Rows from block 2 of the decoder, named by matrix and row number. Each number is 50 + 15 x the weight over its row's rms, rounded and kept within 0 to 99. All counts start at 0. After the name is the row's rms in percent of the matrix's.
# conv: 3x3 conv (decoder.decb.0.0.conv.weight, 192x192x3x3), inputs 84-95, a 3x3 kernel for each
conv.40 132:60 63 23 50 01 99 66 36 71 45 51 54 55 59 54 36 53 58 47 24 49 48 79 50 52 54 61 57 45 58 50 56 55 38 52 64 43 49 38 48 56 56 38 48 57 39 49 61 55 39 17 29 40 26 54 48 61 44 40 14 53 52 50 46 26 75 49 61 23 50 56 53 41 48 48 37 86 58 43 61 56 48 55 38 42 76 70 65 65 80 47 46 64 46 57 54 44 63 52 50 51 35 45 53 40 50 48 56
conv.41 102:40 49 45 63 53 36 63 30 50 53 31 66 34 51 50 33 69 38 58 45 54 81 00 70 58 49 49 58 29 70 55 44 53 46 59 49 54 55 50 54 68 40 52 56 56 52 43 58 39 75 74 47 47 38 55 33 51 54 24 71 52 44 34 61 43 42 70 00 91 67 36 44 54 57 43 38 40 60 37 57 63 47 68 44 43 14 48 49 51 57 45 38 66 45 59 47 33 54 42 46 44 57 53 34 54 49 64 35
conv.42 096:54 51 51 49 48 48 43 58 51 48 55 45 44 49 50 58 47 54 45 56 64 50 50 52 45 55 49 58 17 70 47 99 00 50 44 58 36 64 28 42 99 55 43 48 45 46 50 45 59 47 49 41 38 53 45 55 65 52 43 56 46 63 49 48 64 45 46 57 54 54 51 49 46 48 50 51 55 55 53 40 49 56 48 48 50 49 51 48 52 46 49 52 53 55 50 49 56 50 48 48 00 79 53 71 36 40 53 42
conv.43 098:81 52 26 35 22 69 65 51 54 44 17 78 55 89 23 51 33 51 46 62 75 47 00 62 61 67 49 50 22 71 62 54 34 52 40 49 49 48 42 69 62 43 51 49 45 42 50 79 58 69 15 49 38 66 59 55 65 33 41 61 58 48 50 57 50 54 48 24 81 67 35 53 38 59 50 51 41 58 53 60 42 33 55 26 55 16 72 46 72 30 41 33 86 56 72 20 38 46 51 43 57 73 40 28 42 66 59 39
conv.44 094:35 59 40 52 34 56 63 44 44 51 52 51 43 55 37 49 46 54 51 47 56 42 43 47 58 46 57 57 32 65 44 92 14 64 57 49 49 65 48 59 99 51 55 65 49 56 48 57 55 60 41 43 51 59 48 44 59 48 33 62 47 50 55 49 58 40 46 49 57 51 43 51 50 49 45 49 54 47 48 51 53 54 52 46 46 64 52 49 49 47 62 45 59 44 55 43 52 51 52 57 00 77 35 56 48 61 61 50
conv.45 096:19 78 52 54 50 47 70 40 62 58 45 35 56 48 68 54 57 68 54 63 58 39 50 61 60 33 67 55 41 62 56 29 74 59 64 46 43 31 59 32 68 31 33 84 41 50 40 33 72 44 58 37 59 45 41 70 30 39 34 67 52 46 61 38 71 43 48 46 56 46 47 58 58 26 35 40 44 34 35 49 67 63 51 57 37 64 42 59 40 68 70 33 39 45 47 69 59 50 64 62 39 67 40 24 70 58 53 43
conv.46 097:52 60 25 10 55 35 75 54 42 28 61 59 70 66 43 39 52 49 63 64 50 53 00 39 73 55 65 46 65 61 65 39 46 47 58 49 52 57 58 60 65 45 55 56 49 34 55 62 76 54 55 37 52 60 57 45 37 42 17 57 62 44 49 66 46 43 57 19 69 78 16 63 47 55 58 46 35 24 48 55 51 46 41 36 39 44 30 48 52 41 47 50 64 72 44 40 39 44 60 53 73 50 37 20 32 55 78 41
conv.47 091:37 62 49 48 31 57 60 43 42 59 48 51 53 60 42 49 48 48 52 52 54 45 42 49 47 45 51 47 41 62 55 58 34 56 89 28 45 58 50 62 99 51 63 94 52 53 37 47 61 59 40 46 47 52 51 55 54 44 36 60 46 35 58 51 56 45 48 50 47 50 46 47 52 42 48 51 54 46 45 55 48 60 51 50 48 56 59 52 52 48 60 50 57 51 60 41 46 55 48 48 31 62 38 31 60 57 72 47
conv.48 112:38 50 44 73 60 12 44 59 55 55 41 54 30 37 57 62 64 45 43 84 43 45 02 51 46 44 59 47 47 64 37 46 52 44 55 45 46 49 60 39 50 28 49 52 42 63 37 63 42 78 78 57 53 53 43 53 27 51 50 84 47 51 43 42 72 28 37 36 80 44 41 51 45 64 53 49 21 40 31 38 54 39 64 38 52 22 44 37 44 47 59 54 49 34 51 52 64 40 57 44 55 49 54 32 60 43 49 45
conv.49 105:36 71 56 61 70 06 35 78 36 58 69 20 43 69 40 65 41 43 60 52 40 65 74 31 50 66 39 65 56 36 46 72 37 72 39 52 46 48 58 10 38 61 41 48 58 57 32 51 31 57 44 75 34 66 58 57 42 90 54 35 64 56 42 77 49 48 85 52 40 67 61 39 48 39 53 51 54 43 52 53 25 64 44 55 61 61 59 39 74 18 62 51 37 51 53 42 65 18 77 52 51 27 38 93 23 33 66 37
conv.50 097:62 35 47 24 63 44 74 32 55 44 58 51 62 38 58 41 61 52 44 43 54 75 00 65 63 31 61 43 46 54 66 27 62 47 51 50 55 52 51 59 78 46 57 64 47 39 60 39 62 46 62 47 49 51 54 43 50 51 09 63 53 42 59 45 48 54 77 00 73 69 13 67 47 66 47 49 50 44 43 47 56 48 56 56 39 54 41 57 44 57 45 47 48 53 37 67 36 68 40 40 54 52 47 31 48 56 59 42
conv.51 101:64 74 40 71 28 56 57 48 71 46 24 60 69 57 62 62 65 29 41 62 71 43 02 49 54 69 55 40 26 85 56 65 31 40 50 42 40 48 34 26 70 21 32 50 55 37 42 71 64 61 47 32 60 35 42 56 58 47 48 69 50 59 26 42 63 37 25 35 83 53 62 29 36 26 39 48 32 59 41 42 58 63 47 33 54 27 63 57 37 71 21 43 57 66 57 43 48 58 39 42 41 99 63 40 40 49 49 45
conv.52 091:44 47 59 20 80 35 64 52 45 48 65 59 63 28 63 44 50 44 44 48 47 39 77 51 51 40 54 44 67 38 61 14 83 59 59 50 51 22 54 47 00 56 56 40 63 43 50 38 60 24 78 37 68 45 30 64 35 45 81 39 37 48 44 42 64 45 49 69 30 49 41 57 48 31 46 62 56 55 45 39 36 67 49 57 42 62 41 56 41 49 56 65 46 66 27 66 45 52 39 49 58 39 35 47 82 44 44 50
conv.53 097:54 41 48 34 67 28 60 43 53 50 49 59 56 42 59 44 60 40 47 66 38 73 00 57 66 40 57 47 45 64 63 36 57 49 52 50 48 46 60 59 73 45 56 67 49 58 38 59 50 59 69 47 49 55 55 50 31 50 11 63 53 41 45 49 66 26 68 00 77 74 17 63 45 67 53 57 41 36 42 44 60 42 63 49 46 39 32 49 40 57 51 43 60 53 47 57 38 59 37 42 59 47 43 31 53 49 66 43
conv.54 095:60 39 59 75 36 47 28 95 32 58 47 63 28 60 50 84 13 69 52 58 59 69 42 55 35 76 37 74 29 76 50 89 24 59 32 66 36 77 33 36 80 51 44 26 46 65 34 55 38 73 33 49 08 93 50 42 62 56 48 59 41 76 31 66 58 42 52 49 63 49 64 33 35 55 42 52 44 58 51 23 64 45 62 45 61 40 70 46 60 26 50 51 65 51 65 40 59 28 62 51 25 69 63 59 32 37 67 46
conv.55 099:59 64 22 37 00 90 87 65 48 53 31 80 71 82 36 52 09 61 46 57 70 47 14 40 54 57 70 46 42 73 55 53 33 51 46 58 44 48 45 50 67 37 54 57 43 57 42 77 64 66 16 41 35 78 56 62 58 46 26 60 49 61 59 41 65 49 46 39 67 53 47 50 43 41 58 60 50 32 47 49 62 47 44 30 56 55 61 54 53 43 55 42 74 60 66 23 34 27 72 60 56 82 38 13 30 70 64 74
conv.56 087:56 38 57 45 31 57 78 45 41 60 35 48 63 51 41 39 43 55 55 41 48 56 28 38 67 38 49 47 42 43 99 18 52 75 62 43 64 54 47 93 93 50 61 67 51 51 50 48 65 50 46 32 52 60 48 50 51 30 40 53 45 42 49 56 38 52 64 31 46 60 31 41 53 50 57 57 42 48 53 48 56 48 47 57 52 39 51 70 37 48 52 48 47 52 49 47 37 56 56 24 59 51 53 20 48 68 64 54
conv.57 093:38 54 51 64 40 69 68 26 55 60 32 53 52 42 43 35 60 52 46 57 41 53 63 58 52 48 49 44 59 46 28 44 53 99 48 46 43 43 46 87 53 48 99 75 49 58 48 55 47 51 42 44 61 45 59 50 53 39 57 54 45 50 55 38 62 36 63 42 42 57 45 44 48 47 43 53 59 50 49 56 54 42 57 44 45 58 61 54 39 49 63 21 55 40 52 43 38 67 46 47 51 43 00 64 64 99 50 49
conv.58 086:59 52 53 44 31 57 82 30 54 52 42 48 68 51 42 39 50 51 52 41 67 53 29 45 64 39 50 50 31 52 67 52 40 83 52 52 53 58 48 80 99 54 66 73 53 48 49 45 64 54 43 35 60 62 50 45 58 29 32 55 45 39 52 52 46 50 54 28 57 64 27 42 45 51 51 56 45 49 46 48 49 45 49 49 46 46 56 66 37 45 48 40 54 58 49 45 32 71 45 42 33 70 32 36 37 85 58 60
conv.59 101:49 40 53 42 63 35 43 58 46 44 58 43 49 53 56 57 51 38 48 51 41 47 59 41 48 56 51 57 56 47 44 45 53 44 44 55 48 39 54 24 00 46 40 27 52 50 49 41 53 50 61 49 48 50 46 49 42 57 60 40 53 54 48 52 53 49 53 56 37 53 53 46 51 57 58 47 42 49 53 53 47 50 50 52 50 50 45 47 50 50 46 55 47 50 51 57 52 50 46 53 57 37 41 56 51 33 47 63
conv.60 094:39 48 48 58 35 58 51 54 38 48 52 55 50 68 40 47 39 56 47 49 49 40 47 54 55 54 53 46 46 54 46 50 39 53 99 30 48 55 47 55 99 44 60 90 61 53 41 48 51 59 39 51 47 55 47 55 55 45 40 61 48 41 54 47 51 50 44 56 46 53 51 47 47 46 45 46 55 49 48 54 56 53 48 48 46 53 54 47 58 50 53 56 50 45 60 45 55 44 54 49 41 58 41 24 60 59 85 44
conv.61 120:55 46 54 00 99 60 43 57 40 56 57 53 62 50 37 47 55 61 36 57 47 87 31 63 48 63 53 47 55 53 60 51 47 47 48 56 50 39 56 57 57 52 50 42 51 43 46 41 34 19 46 49 41 42 51 57 49 39 03 43 58 62 52 32 67 54 78 02 49 54 58 58 57 50 56 79 50 48 67 56 53 61 47 63 74 71 54 53 69 52 49 61 40 54 49 47 67 42 58 51 46 48 53 42 50 46 59 44
conv.62 122:31 70 37 64 66 00 52 35 72 37 42 43 39 46 75 56 60 23 89 45 41 34 16 50 57 69 62 44 58 40 49 51 42 51 50 40 57 58 50 57 55 38 60 47 50 53 62 78 49 69 73 57 51 31 54 32 40 42 53 70 49 53 35 66 33 31 42 29 91 45 67 35 71 38 43 39 17 53 36 59 51 59 35 34 43 27 32 45 58 64 44 45 43 60 44 61 60 34 52 59 44 61 39 57 46 46 56 49
conv.63 095:41 62 50 67 28 63 48 59 42 52 47 58 40 66 48 55 47 54 43 43 61 36 42 59 48 43 58 53 45 63 36 64 34 43 84 38 43 59 45 38 99 39 46 82 51 49 46 48 49 66 29 52 42 64 46 46 61 51 22 72 48 39 57 51 49 54 42 51 63 44 48 54 58 42 49 44 62 49 49 49 63 62 53 49 45 54 60 50 47 50 44 51 54 44 61 43 56 49 51 52 31 67 45 30 54 42 69 42
conv.64 096:82 59 22 51 35 52 23 67 68 36 40 70 36 69 58 75 47 37 59 34 57 59 53 52 40 80 50 66 17 80 48 98 21 61 23 71 43 59 40 36 49 62 38 17 53 47 37 85 47 66 27 57 14 38 55 47 69 43 53 32 51 61 35 66 27 69 56 49 51 47 58 36 16 32 40 51 32 55 44 63 38 34 53 11 65 40 63 34 91 59 40 44 82 46 65 53 73 39 42 45 34 58 51 77 23 27 56 58
conv.65 124:45 63 56 48 00 99 75 48 45 53 60 45 53 58 48 46 41 59 61 29 64 45 94 32 54 40 62 53 52 46 54 59 51 57 46 58 49 53 40 45 58 61 47 48 50 39 46 44 61 42 23 44 52 57 49 43 63 52 48 18 51 54 56 51 28 63 50 88 00 47 49 56 44 66 42 42 96 52 48 54 54 52 62 40 43 76 63 56 44 65 58 41 64 60 52 46 47 55 49 49 43 49 47 62 38 52 47 61
conv.66 108:35 75 36 72 27 53 58 55 58 68 23 67 43 48 50 62 68 31 49 78 62 44 14 44 48 39 53 58 22 94 49 55 36 43 49 37 44 34 48 32 56 29 44 59 31 53 20 78 52 70 42 35 86 50 39 64 40 50 48 64 50 44 57 48 68 28 35 42 78 29 44 47 47 28 57 66 37 44 31 28 35 66 44 30 53 41 57 54 23 49 51 38 71 52 62 44 55 71 35 49 48 82 63 28 53 45 37 48
conv.67 094:45 77 37 58 39 41 48 61 58 57 50 34 41 85 43 56 52 30 63 42 57 62 64 13 52 74 34 61 45 45 48 84 29 39 68 30 48 58 49 08 54 54 18 58 56 57 40 64 57 73 45 59 43 47 53 51 57 73 52 30 74 47 40 64 40 63 57 61 14 53 61 25 50 25 68 43 47 28 44 59 24 56 32 45 54 41 36 33 73 38 55 55 42 56 57 42 54 42 52 62 40 49 67 53 26 37 90 46
conv.68 092:37 76 40 70 10 67 63 63 50 65 37 56 31 66 40 57 35 60 51 61 72 54 38 29 52 62 51 66 01 82 53 87 00 41 33 52 40 49 37 39 89 45 41 48 34 56 24 69 44 75 18 40 33 72 44 69 58 53 23 49 50 69 49 48 68 32 48 47 51 48 59 32 52 41 61 53 57 37 50 38 59 57 37 52 54 47 54 50 50 47 63 37 64 37 72 26 55 40 64 61 14 94 57 51 23 50 50 57
conv.69 090:38 47 56 57 41 67 79 32 43 53 62 50 60 41 43 31 49 58 48 41 42 50 58 63 58 47 59 52 55 47 40 11 52 98 90 41 48 49 51 73 79 46 81 99 56 50 49 49 57 50 46 38 53 57 51 51 45 49 49 63 47 47 55 48 44 47 60 59 41 59 39 46 47 41 46 55 57 49 49 55 62 58 54 51 48 60 54 58 39 54 62 53 32 47 37 53 34 59 52 52 53 38 15 34 67 86 75 55
conv.70 093:41 57 49 55 34 52 47 57 45 49 55 50 43 56 42 54 48 46 50 53 60 40 49 49 50 55 52 52 41 63 46 91 08 42 70 43 40 58 41 39 99 49 43 67 48 43 52 52 58 60 29 46 43 55 45 52 60 47 27 63 49 53 54 50 59 43 38 55 53 50 53 49 52 44 54 43 65 46 47 49 53 62 44 51 37 58 50 54 49 49 46 54 49 57 53 45 52 47 53 54 10 75 50 46 45 38 68 47
conv.71 089:47 60 46 51 20 63 81 36 48 52 45 49 62 64 42 45 47 54 46 41 61 38 31 51 61 41 53 47 35 62 58 60 32 63 66 38 53 55 46 69 99 44 60 76 52 58 50 56 59 64 30 33 65 61 43 53 61 37 29 64 47 42 56 44 52 52 43 35 66 59 33 50 52 45 46 51 54 49 46 47 55 50 46 50 50 51 58 62 38 54 57 41 57 46 68 45 40 61 54 48 31 73 29 32 45 75 64 46
conv.72 103:29 51 66 58 69 24 46 64 41 59 66 22 42 47 61 41 56 44 60 26 47 99 43 17 62 64 41 75 37 35 56 57 43 50 68 50 59 59 50 45 68 67 40 51 60 64 41 25 45 51 85 53 35 42 45 33 46 58 22 26 66 51 33 51 46 44 92 16 24 72 51 36 65 64 49 43 52 35 36 36 52 54 68 52 47 40 25 61 64 53 44 60 29 56 35 65 46 60 42 54 20 37 70 62 25 42 91 49
conv.73 100:54 35 55 34 46 65 52 58 39 42 57 53 68 46 43 59 39 68 44 76 35 10 99 26 49 71 46 46 61 41 63 47 41 60 44 60 59 29 53 64 17 63 52 38 56 61 59 57 68 51 35 29 43 43 29 82 37 27 99 27 42 50 39 48 65 37 18 99 17 49 62 35 57 36 50 61 59 40 55 59 50 74 28 64 50 52 49 65 61 63 39 79 35 64 50 26 40 48 69 48 61 39 47 48 50 52 41 57
conv.74 106:64 46 47 53 35 33 80 30 55 53 53 35 47 41 60 50 32 57 53 39 33 90 00 31 82 27 26 53 44 46 55 35 53 49 39 51 51 50 63 47 68 58 48 67 58 31 55 48 52 69 75 34 40 64 50 38 32 66 06 34 50 24 31 43 45 39 87 06 40 82 12 33 47 66 56 28 46 48 44 37 49 42 53 62 20 25 51 63 38 44 55 43 40 32 47 71 30 57 52 51 37 41 52 41 30 57 52 34
conv.75 096:57 40 43 01 83 53 69 46 37 49 55 59 53 56 32 31 61 55 39 51 46 80 00 68 41 64 42 48 52 54 66 43 50 40 62 43 58 56 51 72 70 49 47 32 46 45 56 52 49 28 48 51 60 53 48 50 50 26 13 44 53 61 52 41 42 56 62 00 58 45 49 61 58 63 54 63 43 51 42 49 45 38 47 47 68 51 57 47 48 38 48 47 52 59 49 44 45 51 50 37 61 48 57 27 49 49 69 38
conv.76 126:44 49 59 70 06 23 60 53 45 46 54 49 40 45 62 56 35 52 78 51 50 17 41 55 58 54 47 50 55 57 56 37 55 51 48 48 54 58 51 60 38 50 48 57 54 37 66 62 81 75 57 59 54 67 58 35 44 51 67 52 50 37 45 73 19 32 31 79 58 54 37 48 41 62 45 05 37 51 39 40 43 47 34 44 16 34 51 42 39 39 55 44 52 61 44 71 39 59 48 45 56 51 40 53 50 51 48 44
conv.77 092:55 49 28 28 57 58 34 63 37 39 42 59 40 49 41 43 64 54 38 52 67 33 12 81 37 39 74 31 44 73 46 33 50 45 49 41 59 48 37 86 43 20 68 42 32 44 57 54 50 44 49 59 47 60 47 41 66 14 42 85 40 49 63 44 34 68 30 30 99 39 30 91 48 61 32 45 50 56 42 49 51 33 61 40 44 53 44 40 56 59 45 31 82 41 52 58 61 44 52 31 70 62 26 43 54 46 54 37
conv.78 114:56 61 45 57 00 81 66 52 58 54 51 52 53 60 58 65 37 39 82 19 56 39 99 30 50 55 56 55 57 43 55 56 47 55 47 47 52 59 45 49 51 59 54 47 51 30 49 54 71 54 31 43 49 45 50 35 62 55 60 16 52 51 55 64 19 60 41 99 01 47 63 45 50 50 45 39 82 58 60 54 45 63 55 34 38 56 55 65 55 60 52 40 65 58 55 50 39 52 41 56 44 44 55 64 44 55 43 69
conv.79 106:45 55 65 64 30 37 67 37 65 51 43 42 42 43 76 61 39 43 91 41 49 04 76 50 49 45 50 49 62 46 48 35 62 59 50 44 52 55 53 55 30 44 59 48 48 36 44 48 71 63 64 48 62 48 53 27 45 48 80 50 44 42 53 74 24 41 33 92 40 31 53 46 71 60 46 16 42 60 52 49 44 64 56 49 24 33 44 49 39 52 49 33 51 43 47 59 45 56 41 53 53 50 35 55 58 58 31 61
conv.80 103:99 39 41 00 83 65 59 60 26 12 60 49 91 38 16 52 39 76 59 72 54 28 50 56 51 53 60 13 89 58 63 37 45 60 47 57 39 26 53 67 28 49 59 42 56 09 72 45 76 12 32 49 42 71 71 54 58 40 64 61 57 51 58 76 31 71 48 65 50 56 46 69 34 50 33 63 45 55 54 49 43 65 47 63 49 58 50 49 61 42 04 85 42 79 31 28 45 47 72 36 99 45 19 41 47 52 54 34
conv.81 088:52 49 39 37 45 67 85 36 42 52 52 67 64 45 39 31 45 53 52 40 46 53 39 45 59 44 58 51 52 49 56 29 41 94 56 54 51 53 46 94 75 47 75 72 55 45 52 59 62 45 42 36 57 52 49 43 51 36 44 55 38 45 53 52 43 42 58 35 46 58 35 56 45 44 46 61 47 48 50 49 58 48 45 39 50 55 57 64 40 51 50 46 55 58 41 48 31 57 52 48 56 54 10 39 52 91 70 60
conv.82 097:89 52 24 03 57 49 65 32 60 19 59 45 74 46 42 45 79 40 67 76 62 46 12 39 60 37 70 12 71 52 70 25 49 50 49 47 42 37 46 68 61 45 55 48 41 15 73 54 80 34 49 33 60 41 73 60 50 38 33 58 55 47 59 72 47 55 49 29 59 62 25 67 41 73 56 54 37 31 40 55 49 40 46 55 39 56 31 59 48 59 22 63 58 74 38 48 40 62 43 45 89 55 33 31 34 54 50 46
conv.83 104:53 44 87 50 37 58 70 39 53 46 55 34 58 36 76 33 55 41 44 43 63 29 75 32 53 44 48 46 52 38 44 40 78 51 52 46 39 47 59 17 39 55 55 41 56 40 32 11 55 35 72 37 82 48 41 42 44 50 41 37 40 56 43 46 51 52 43 45 35 36 55 52 35 52 51 39 59 44 46 39 44 63 65 77 32 68 38 59 23 71 40 47 45 48 54 60 53 70 44 53 46 34 21 49 56 55 41 55
conv.84 119:42 40 75 63 00 61 65 72 31 53 66 51 41 55 59 61 28 61 63 45 49 26 99 51 65 34 53 53 58 53 55 37 64 63 49 54 50 43 50 47 43 53 55 54 51 39 51 40 81 55 39 37 47 71 46 46 50 50 66 30 47 44 59 59 35 40 41 99 23 50 38 59 44 71 34 15 63 52 50 34 46 41 67 34 26 55 66 58 40 49 67 46 62 61 46 58 44 50 49 42 53 43 45 51 53 52 46 57
conv.85 111:49 61 39 03 96 67 59 61 33 52 61 53 58 64 21 39 37 69 36 47 44 97 33 49 58 50 41 53 57 45 52 48 44 54 44 54 54 38 54 58 51 51 56 61 53 56 51 52 36 37 36 55 25 69 48 50 49 48 20 39 48 43 43 33 54 58 85 00 37 69 29 47 53 45 49 61 62 36 45 44 48 52 46 51 53 70 45 55 76 42 61 52 41 53 43 38 50 39 79 46 50 39 37 46 41 48 72 37
conv.86 091:58 50 53 72 31 60 56 56 59 54 47 55 36 58 57 59 51 47 48 45 70 46 36 67 47 46 55 52 31 67 37 86 24 44 55 45 32 74 36 38 99 37 39 58 42 58 54 51 51 59 44 32 51 56 52 28 73 57 21 73 49 51 56 51 55 52 46 40 68 46 49 51 51 55 46 41 55 61 50 39 53 52 56 49 49 52 53 59 35 55 51 42 61 39 63 44 53 54 42 61 00 84 49 58 46 47 51 49
conv.87 102:35 64 25 62 63 23 49 42 63 39 51 44 35 46 67 37 68 31 78 39 52 35 22 62 57 59 58 25 62 50 62 43 35 30 61 49 64 57 42 73 55 26 54 34 48 47 92 77 51 41 66 56 56 34 49 36 59 34 43 66 51 54 34 60 24 43 43 30 91 44 57 36 60 37 26 29 38 58 30 46 42 44 11 30 40 54 39 53 53 62 41 45 46 53 36 64 51 46 57 32 55 66 48 57 33 43 59 46
conv.88 086:55 38 62 47 40 57 71 48 42 56 41 51 39 55 46 27 68 36 63 56 48 50 24 58 53 63 58 37 52 53 89 16 47 23 80 36 76 50 44 99 61 44 39 21 37 46 57 49 52 49 49 34 62 40 55 44 53 29 46 53 58 57 57 61 31 47 52 35 54 36 53 57 62 67 44 47 36 50 37 56 45 46 58 50 57 36 55 49 38 54 48 41 57 48 50 47 27 73 35 21 69 50 74 26 55 57 57 56
conv.89 096:37 44 55 60 49 56 56 55 37 48 73 46 52 51 39 45 39 62 48 43 39 43 53 60 58 48 54 50 55 42 44 22 58 58 99 35 51 47 48 56 94 43 61 99 58 52 47 50 56 51 45 54 43 63 48 53 45 45 50 61 50 51 58 50 45 57 47 64 41 52 51 47 44 41 41 48 53 50 53 56 61 56 52 49 47 56 54 56 45 47 56 59 35 46 47 51 48 43 60 53 56 29 36 08 72 66 86 48
conv.90 091:54 28 69 81 58 43 57 43 60 67 58 51 38 36 53 51 47 48 48 50 34 51 98 44 47 64 44 50 81 20 38 59 47 38 64 34 43 62 54 21 36 53 36 45 51 66 50 32 35 54 75 45 68 34 49 39 41 55 69 34 55 51 47 39 55 46 39 90 05 33 73 35 54 56 57 51 44 55 42 46 28 36 56 61 63 37 42 46 53 39 60 59 37 26 58 55 56 58 48 51 46 30 65 56 74 46 47 66
conv.91 089:55 56 51 39 48 59 72 44 42 58 44 48 59 49 40 42 53 48 51 53 46 52 42 49 55 44 52 39 49 46 99 26 49 75 44 43 64 37 47 99 59 55 65 50 50 54 49 58 61 43 44 33 57 45 47 52 54 28 54 51 48 47 55 57 43 46 64 41 45 57 45 49 50 52 42 65 46 53 50 55 46 43 55 44 54 46 50 63 51 48 53 44 54 56 44 51 38 53 46 11 69 57 60 48 53 64 47 52
conv.92 091:41 62 31 31 62 56 59 56 43 54 68 37 43 46 47 27 54 41 52 40 51 67 81 38 49 59 54 63 34 40 58 91 36 38 40 58 49 65 45 41 63 72 32 41 56 54 54 51 51 25 42 46 60 46 54 51 64 54 47 23 65 64 51 57 42 62 59 74 12 65 52 59 51 55 55 58 62 56 44 51 49 33 41 40 63 74 43 33 49 53 70 45 45 62 32 58 46 52 49 48 18 50 59 99 31 33 52 52
conv.93 104:71 21 46 19 84 38 41 65 53 38 61 57 62 33 42 59 56 51 33 59 42 77 12 40 48 61 62 40 65 45 54 49 47 41 53 51 52 54 59 48 75 42 56 48 56 41 67 40 50 36 74 40 40 45 52 44 34 47 08 56 41 61 37 30 67 32 69 00 73 38 57 43 36 53 47 70 37 26 41 49 63 52 44 46 55 57 30 55 54 62 29 73 41 49 46 44 70 42 60 44 50 47 53 43 42 41 60 46
conv.94 109:53 70 00 16 97 61 52 70 37 34 64 60 58 56 17 39 37 59 52 64 39 49 40 66 60 43 57 40 68 74 52 40 55 48 51 51 36 25 84 66 39 44 64 49 36 37 51 48 53 33 60 43 27 66 63 56 25 37 35 60 44 40 59 51 59 48 46 37 56 55 26 65 53 49 51 40 54 40 46 44 17 53 49 70 47 57 24 57 78 24 50 46 73 50 43 48 36 47 64 55 67 45 29 48 54 52 56 32
conv.95 095:51 54 40 86 37 53 37 45 57 48 46 39 37 49 58 57 42 31 54 35 42 48 99 51 46 33 34 64 51 47 33 43 55 69 52 52 48 49 49 36 29 53 52 52 52 50 46 56 45 59 51 58 37 45 48 48 43 65 81 32 48 38 47 51 40 56 38 99 10 46 49 48 47 45 50 47 84 63 60 39 26 47 46 46 33 42 52 56 51 33 45 37 56 34 48 61 53 56 36 67 45 41 48 59 64 58 36 61
conv.96 117:54 47 43 00 99 59 42 54 37 46 61 52 54 50 36 42 58 59 36 59 45 85 29 60 49 54 54 50 56 52 55 44 53 49 51 51 49 40 56 63 59 49 53 53 49 49 48 45 35 28 49 49 44 49 55 56 47 41 10 50 51 53 51 40 62 52 78 00 52 54 43 58 52 58 54 95 55 44 56 60 54 51 52 58 74 67 46 48 71 47 44 56 38 48 45 44 60 42 60 46 53 47 43 49 52 48 65 42
conv.97 087:70 42 48 53 37 52 50 49 56 48 37 47 39 63 43 42 54 38 68 52 60 66 20 57 47 51 56 33 40 50 93 46 49 33 51 28 56 57 47 84 93 48 52 41 43 34 60 52 58 53 49 57 39 49 64 43 58 39 32 64 51 58 55 72 38 42 69 21 61 47 46 53 54 65 44 53 48 52 42 46 47 44 63 52 58 33 47 51 49 50 40 39 64 44 57 52 45 57 38 16 59 62 77 48 54 46 59 46
conv.98 096:68 53 44 58 05 77 29 76 36 61 29 42 41 69 43 81 25 66 55 67 73 46 26 30 52 54 59 29 11 59 94 72 36 45 30 48 53 51 45 70 94 51 47 43 38 49 51 53 49 57 39 61 33 58 57 64 62 33 34 58 57 62 51 57 64 43 52 36 53 47 60 42 52 63 60 50 49 37 56 46 57 35 49 58 54 38 38 40 56 53 50 36 58 43 77 30 75 29 60 30 39 71 70 43 38 44 47 52
conv.99 107:70 17 79 58 63 56 71 25 70 54 53 44 75 24 72 43 63 52 41 51 39 40 54 63 55 39 49 56 55 42 41 35 75 51 63 45 31 56 38 37 37 31 35 48 42 65 51 19 36 38 72 52 68 26 54 34 55 44 59 49 41 48 44 33 45 72 34 55 37 29 53 49 48 53 37 23 39 62 57 35 55 36 70 64 47 45 62 62 30 75 57 37 51 40 58 68 74 58 45 56 50 27 47 43 78 64 23 60
conv.100 091:65 57 67 41 48 56 59 32 56 53 45 50 55 47 55 32 47 46 38 56 56 58 93 55 59 33 30 60 52 46 59 33 73 56 68 44 49 37 44 40 40 67 40 73 57 48 32 53 42 44 54 47 52 39 33 62 45 49 61 21 53 24 39 24 61 49 37 91 15 50 40 46 52 50 49 55 69 69 42 50 40 43 61 33 53 44 63 41 49 59 49 40 40 48 50 57 38 48 40 54 55 46 66 31 79 62 33 55
conv.101 129:41 39 55 67 82 00 46 54 55 49 39 51 37 29 66 54 59 44 50 80 44 54 14 50 52 47 54 49 53 56 48 46 49 45 54 49 47 55 57 39 48 39 51 53 51 60 50 56 48 68 98 59 67 51 45 41 32 54 53 66 50 44 40 48 60 31 44 33 70 43 43 46 46 48 56 53 11 54 39 31 47 45 52 46 50 06 33 39 37 49 45 58 38 39 48 56 56 46 54 46 53 54 62 43 57 49 46 56
conv.102 093:46 43 50 56 63 46 43 45 56 47 49 47 40 49 56 61 53 44 50 46 43 47 60 55 36 54 60 54 59 48 38 46 55 53 31 57 49 47 55 33 00 44 41 27 48 54 57 48 37 52 62 57 50 44 47 43 43 51 67 48 52 58 53 49 48 48 43 59 40 45 61 52 57 46 53 47 44 48 49 54 53 47 52 44 61 48 42 36 50 56 47 51 54 41 53 57 58 49 46 54 62 40 46 56 63 39 36 72
conv.103 089:36 50 64 42 66 32 39 68 52 48 60 47 51 44 62 60 49 41 52 48 47 27 73 50 49 50 55 43 59 40 55 32 71 55 28 60 58 33 59 48 00 50 56 21 58 58 49 35 53 37 73 44 43 54 35 59 42 40 87 39 39 58 43 51 57 49 37 69 44 51 49 43 56 35 42 53 56 50 59 52 37 68 53 50 43 64 49 52 52 45 50 53 56 58 37 59 59 39 56 49 57 41 36 72 61 38 35 51
conv.104 097:53 45 63 27 46 67 68 73 33 39 70 42 74 49 59 27 42 36 57 44 65 40 99 22 65 50 59 48 62 28 52 59 59 41 53 25 36 51 58 22 45 58 56 49 63 49 51 23 62 32 64 26 66 40 53 47 53 60 50 31 48 50 51 48 58 49 52 58 22 52 61 47 39 53 50 51 54 48 57 38 38 64 46 81 29 65 36 76 39 58 48 61 50 73 61 42 37 44 54 67 40 44 22 56 39 54 48 59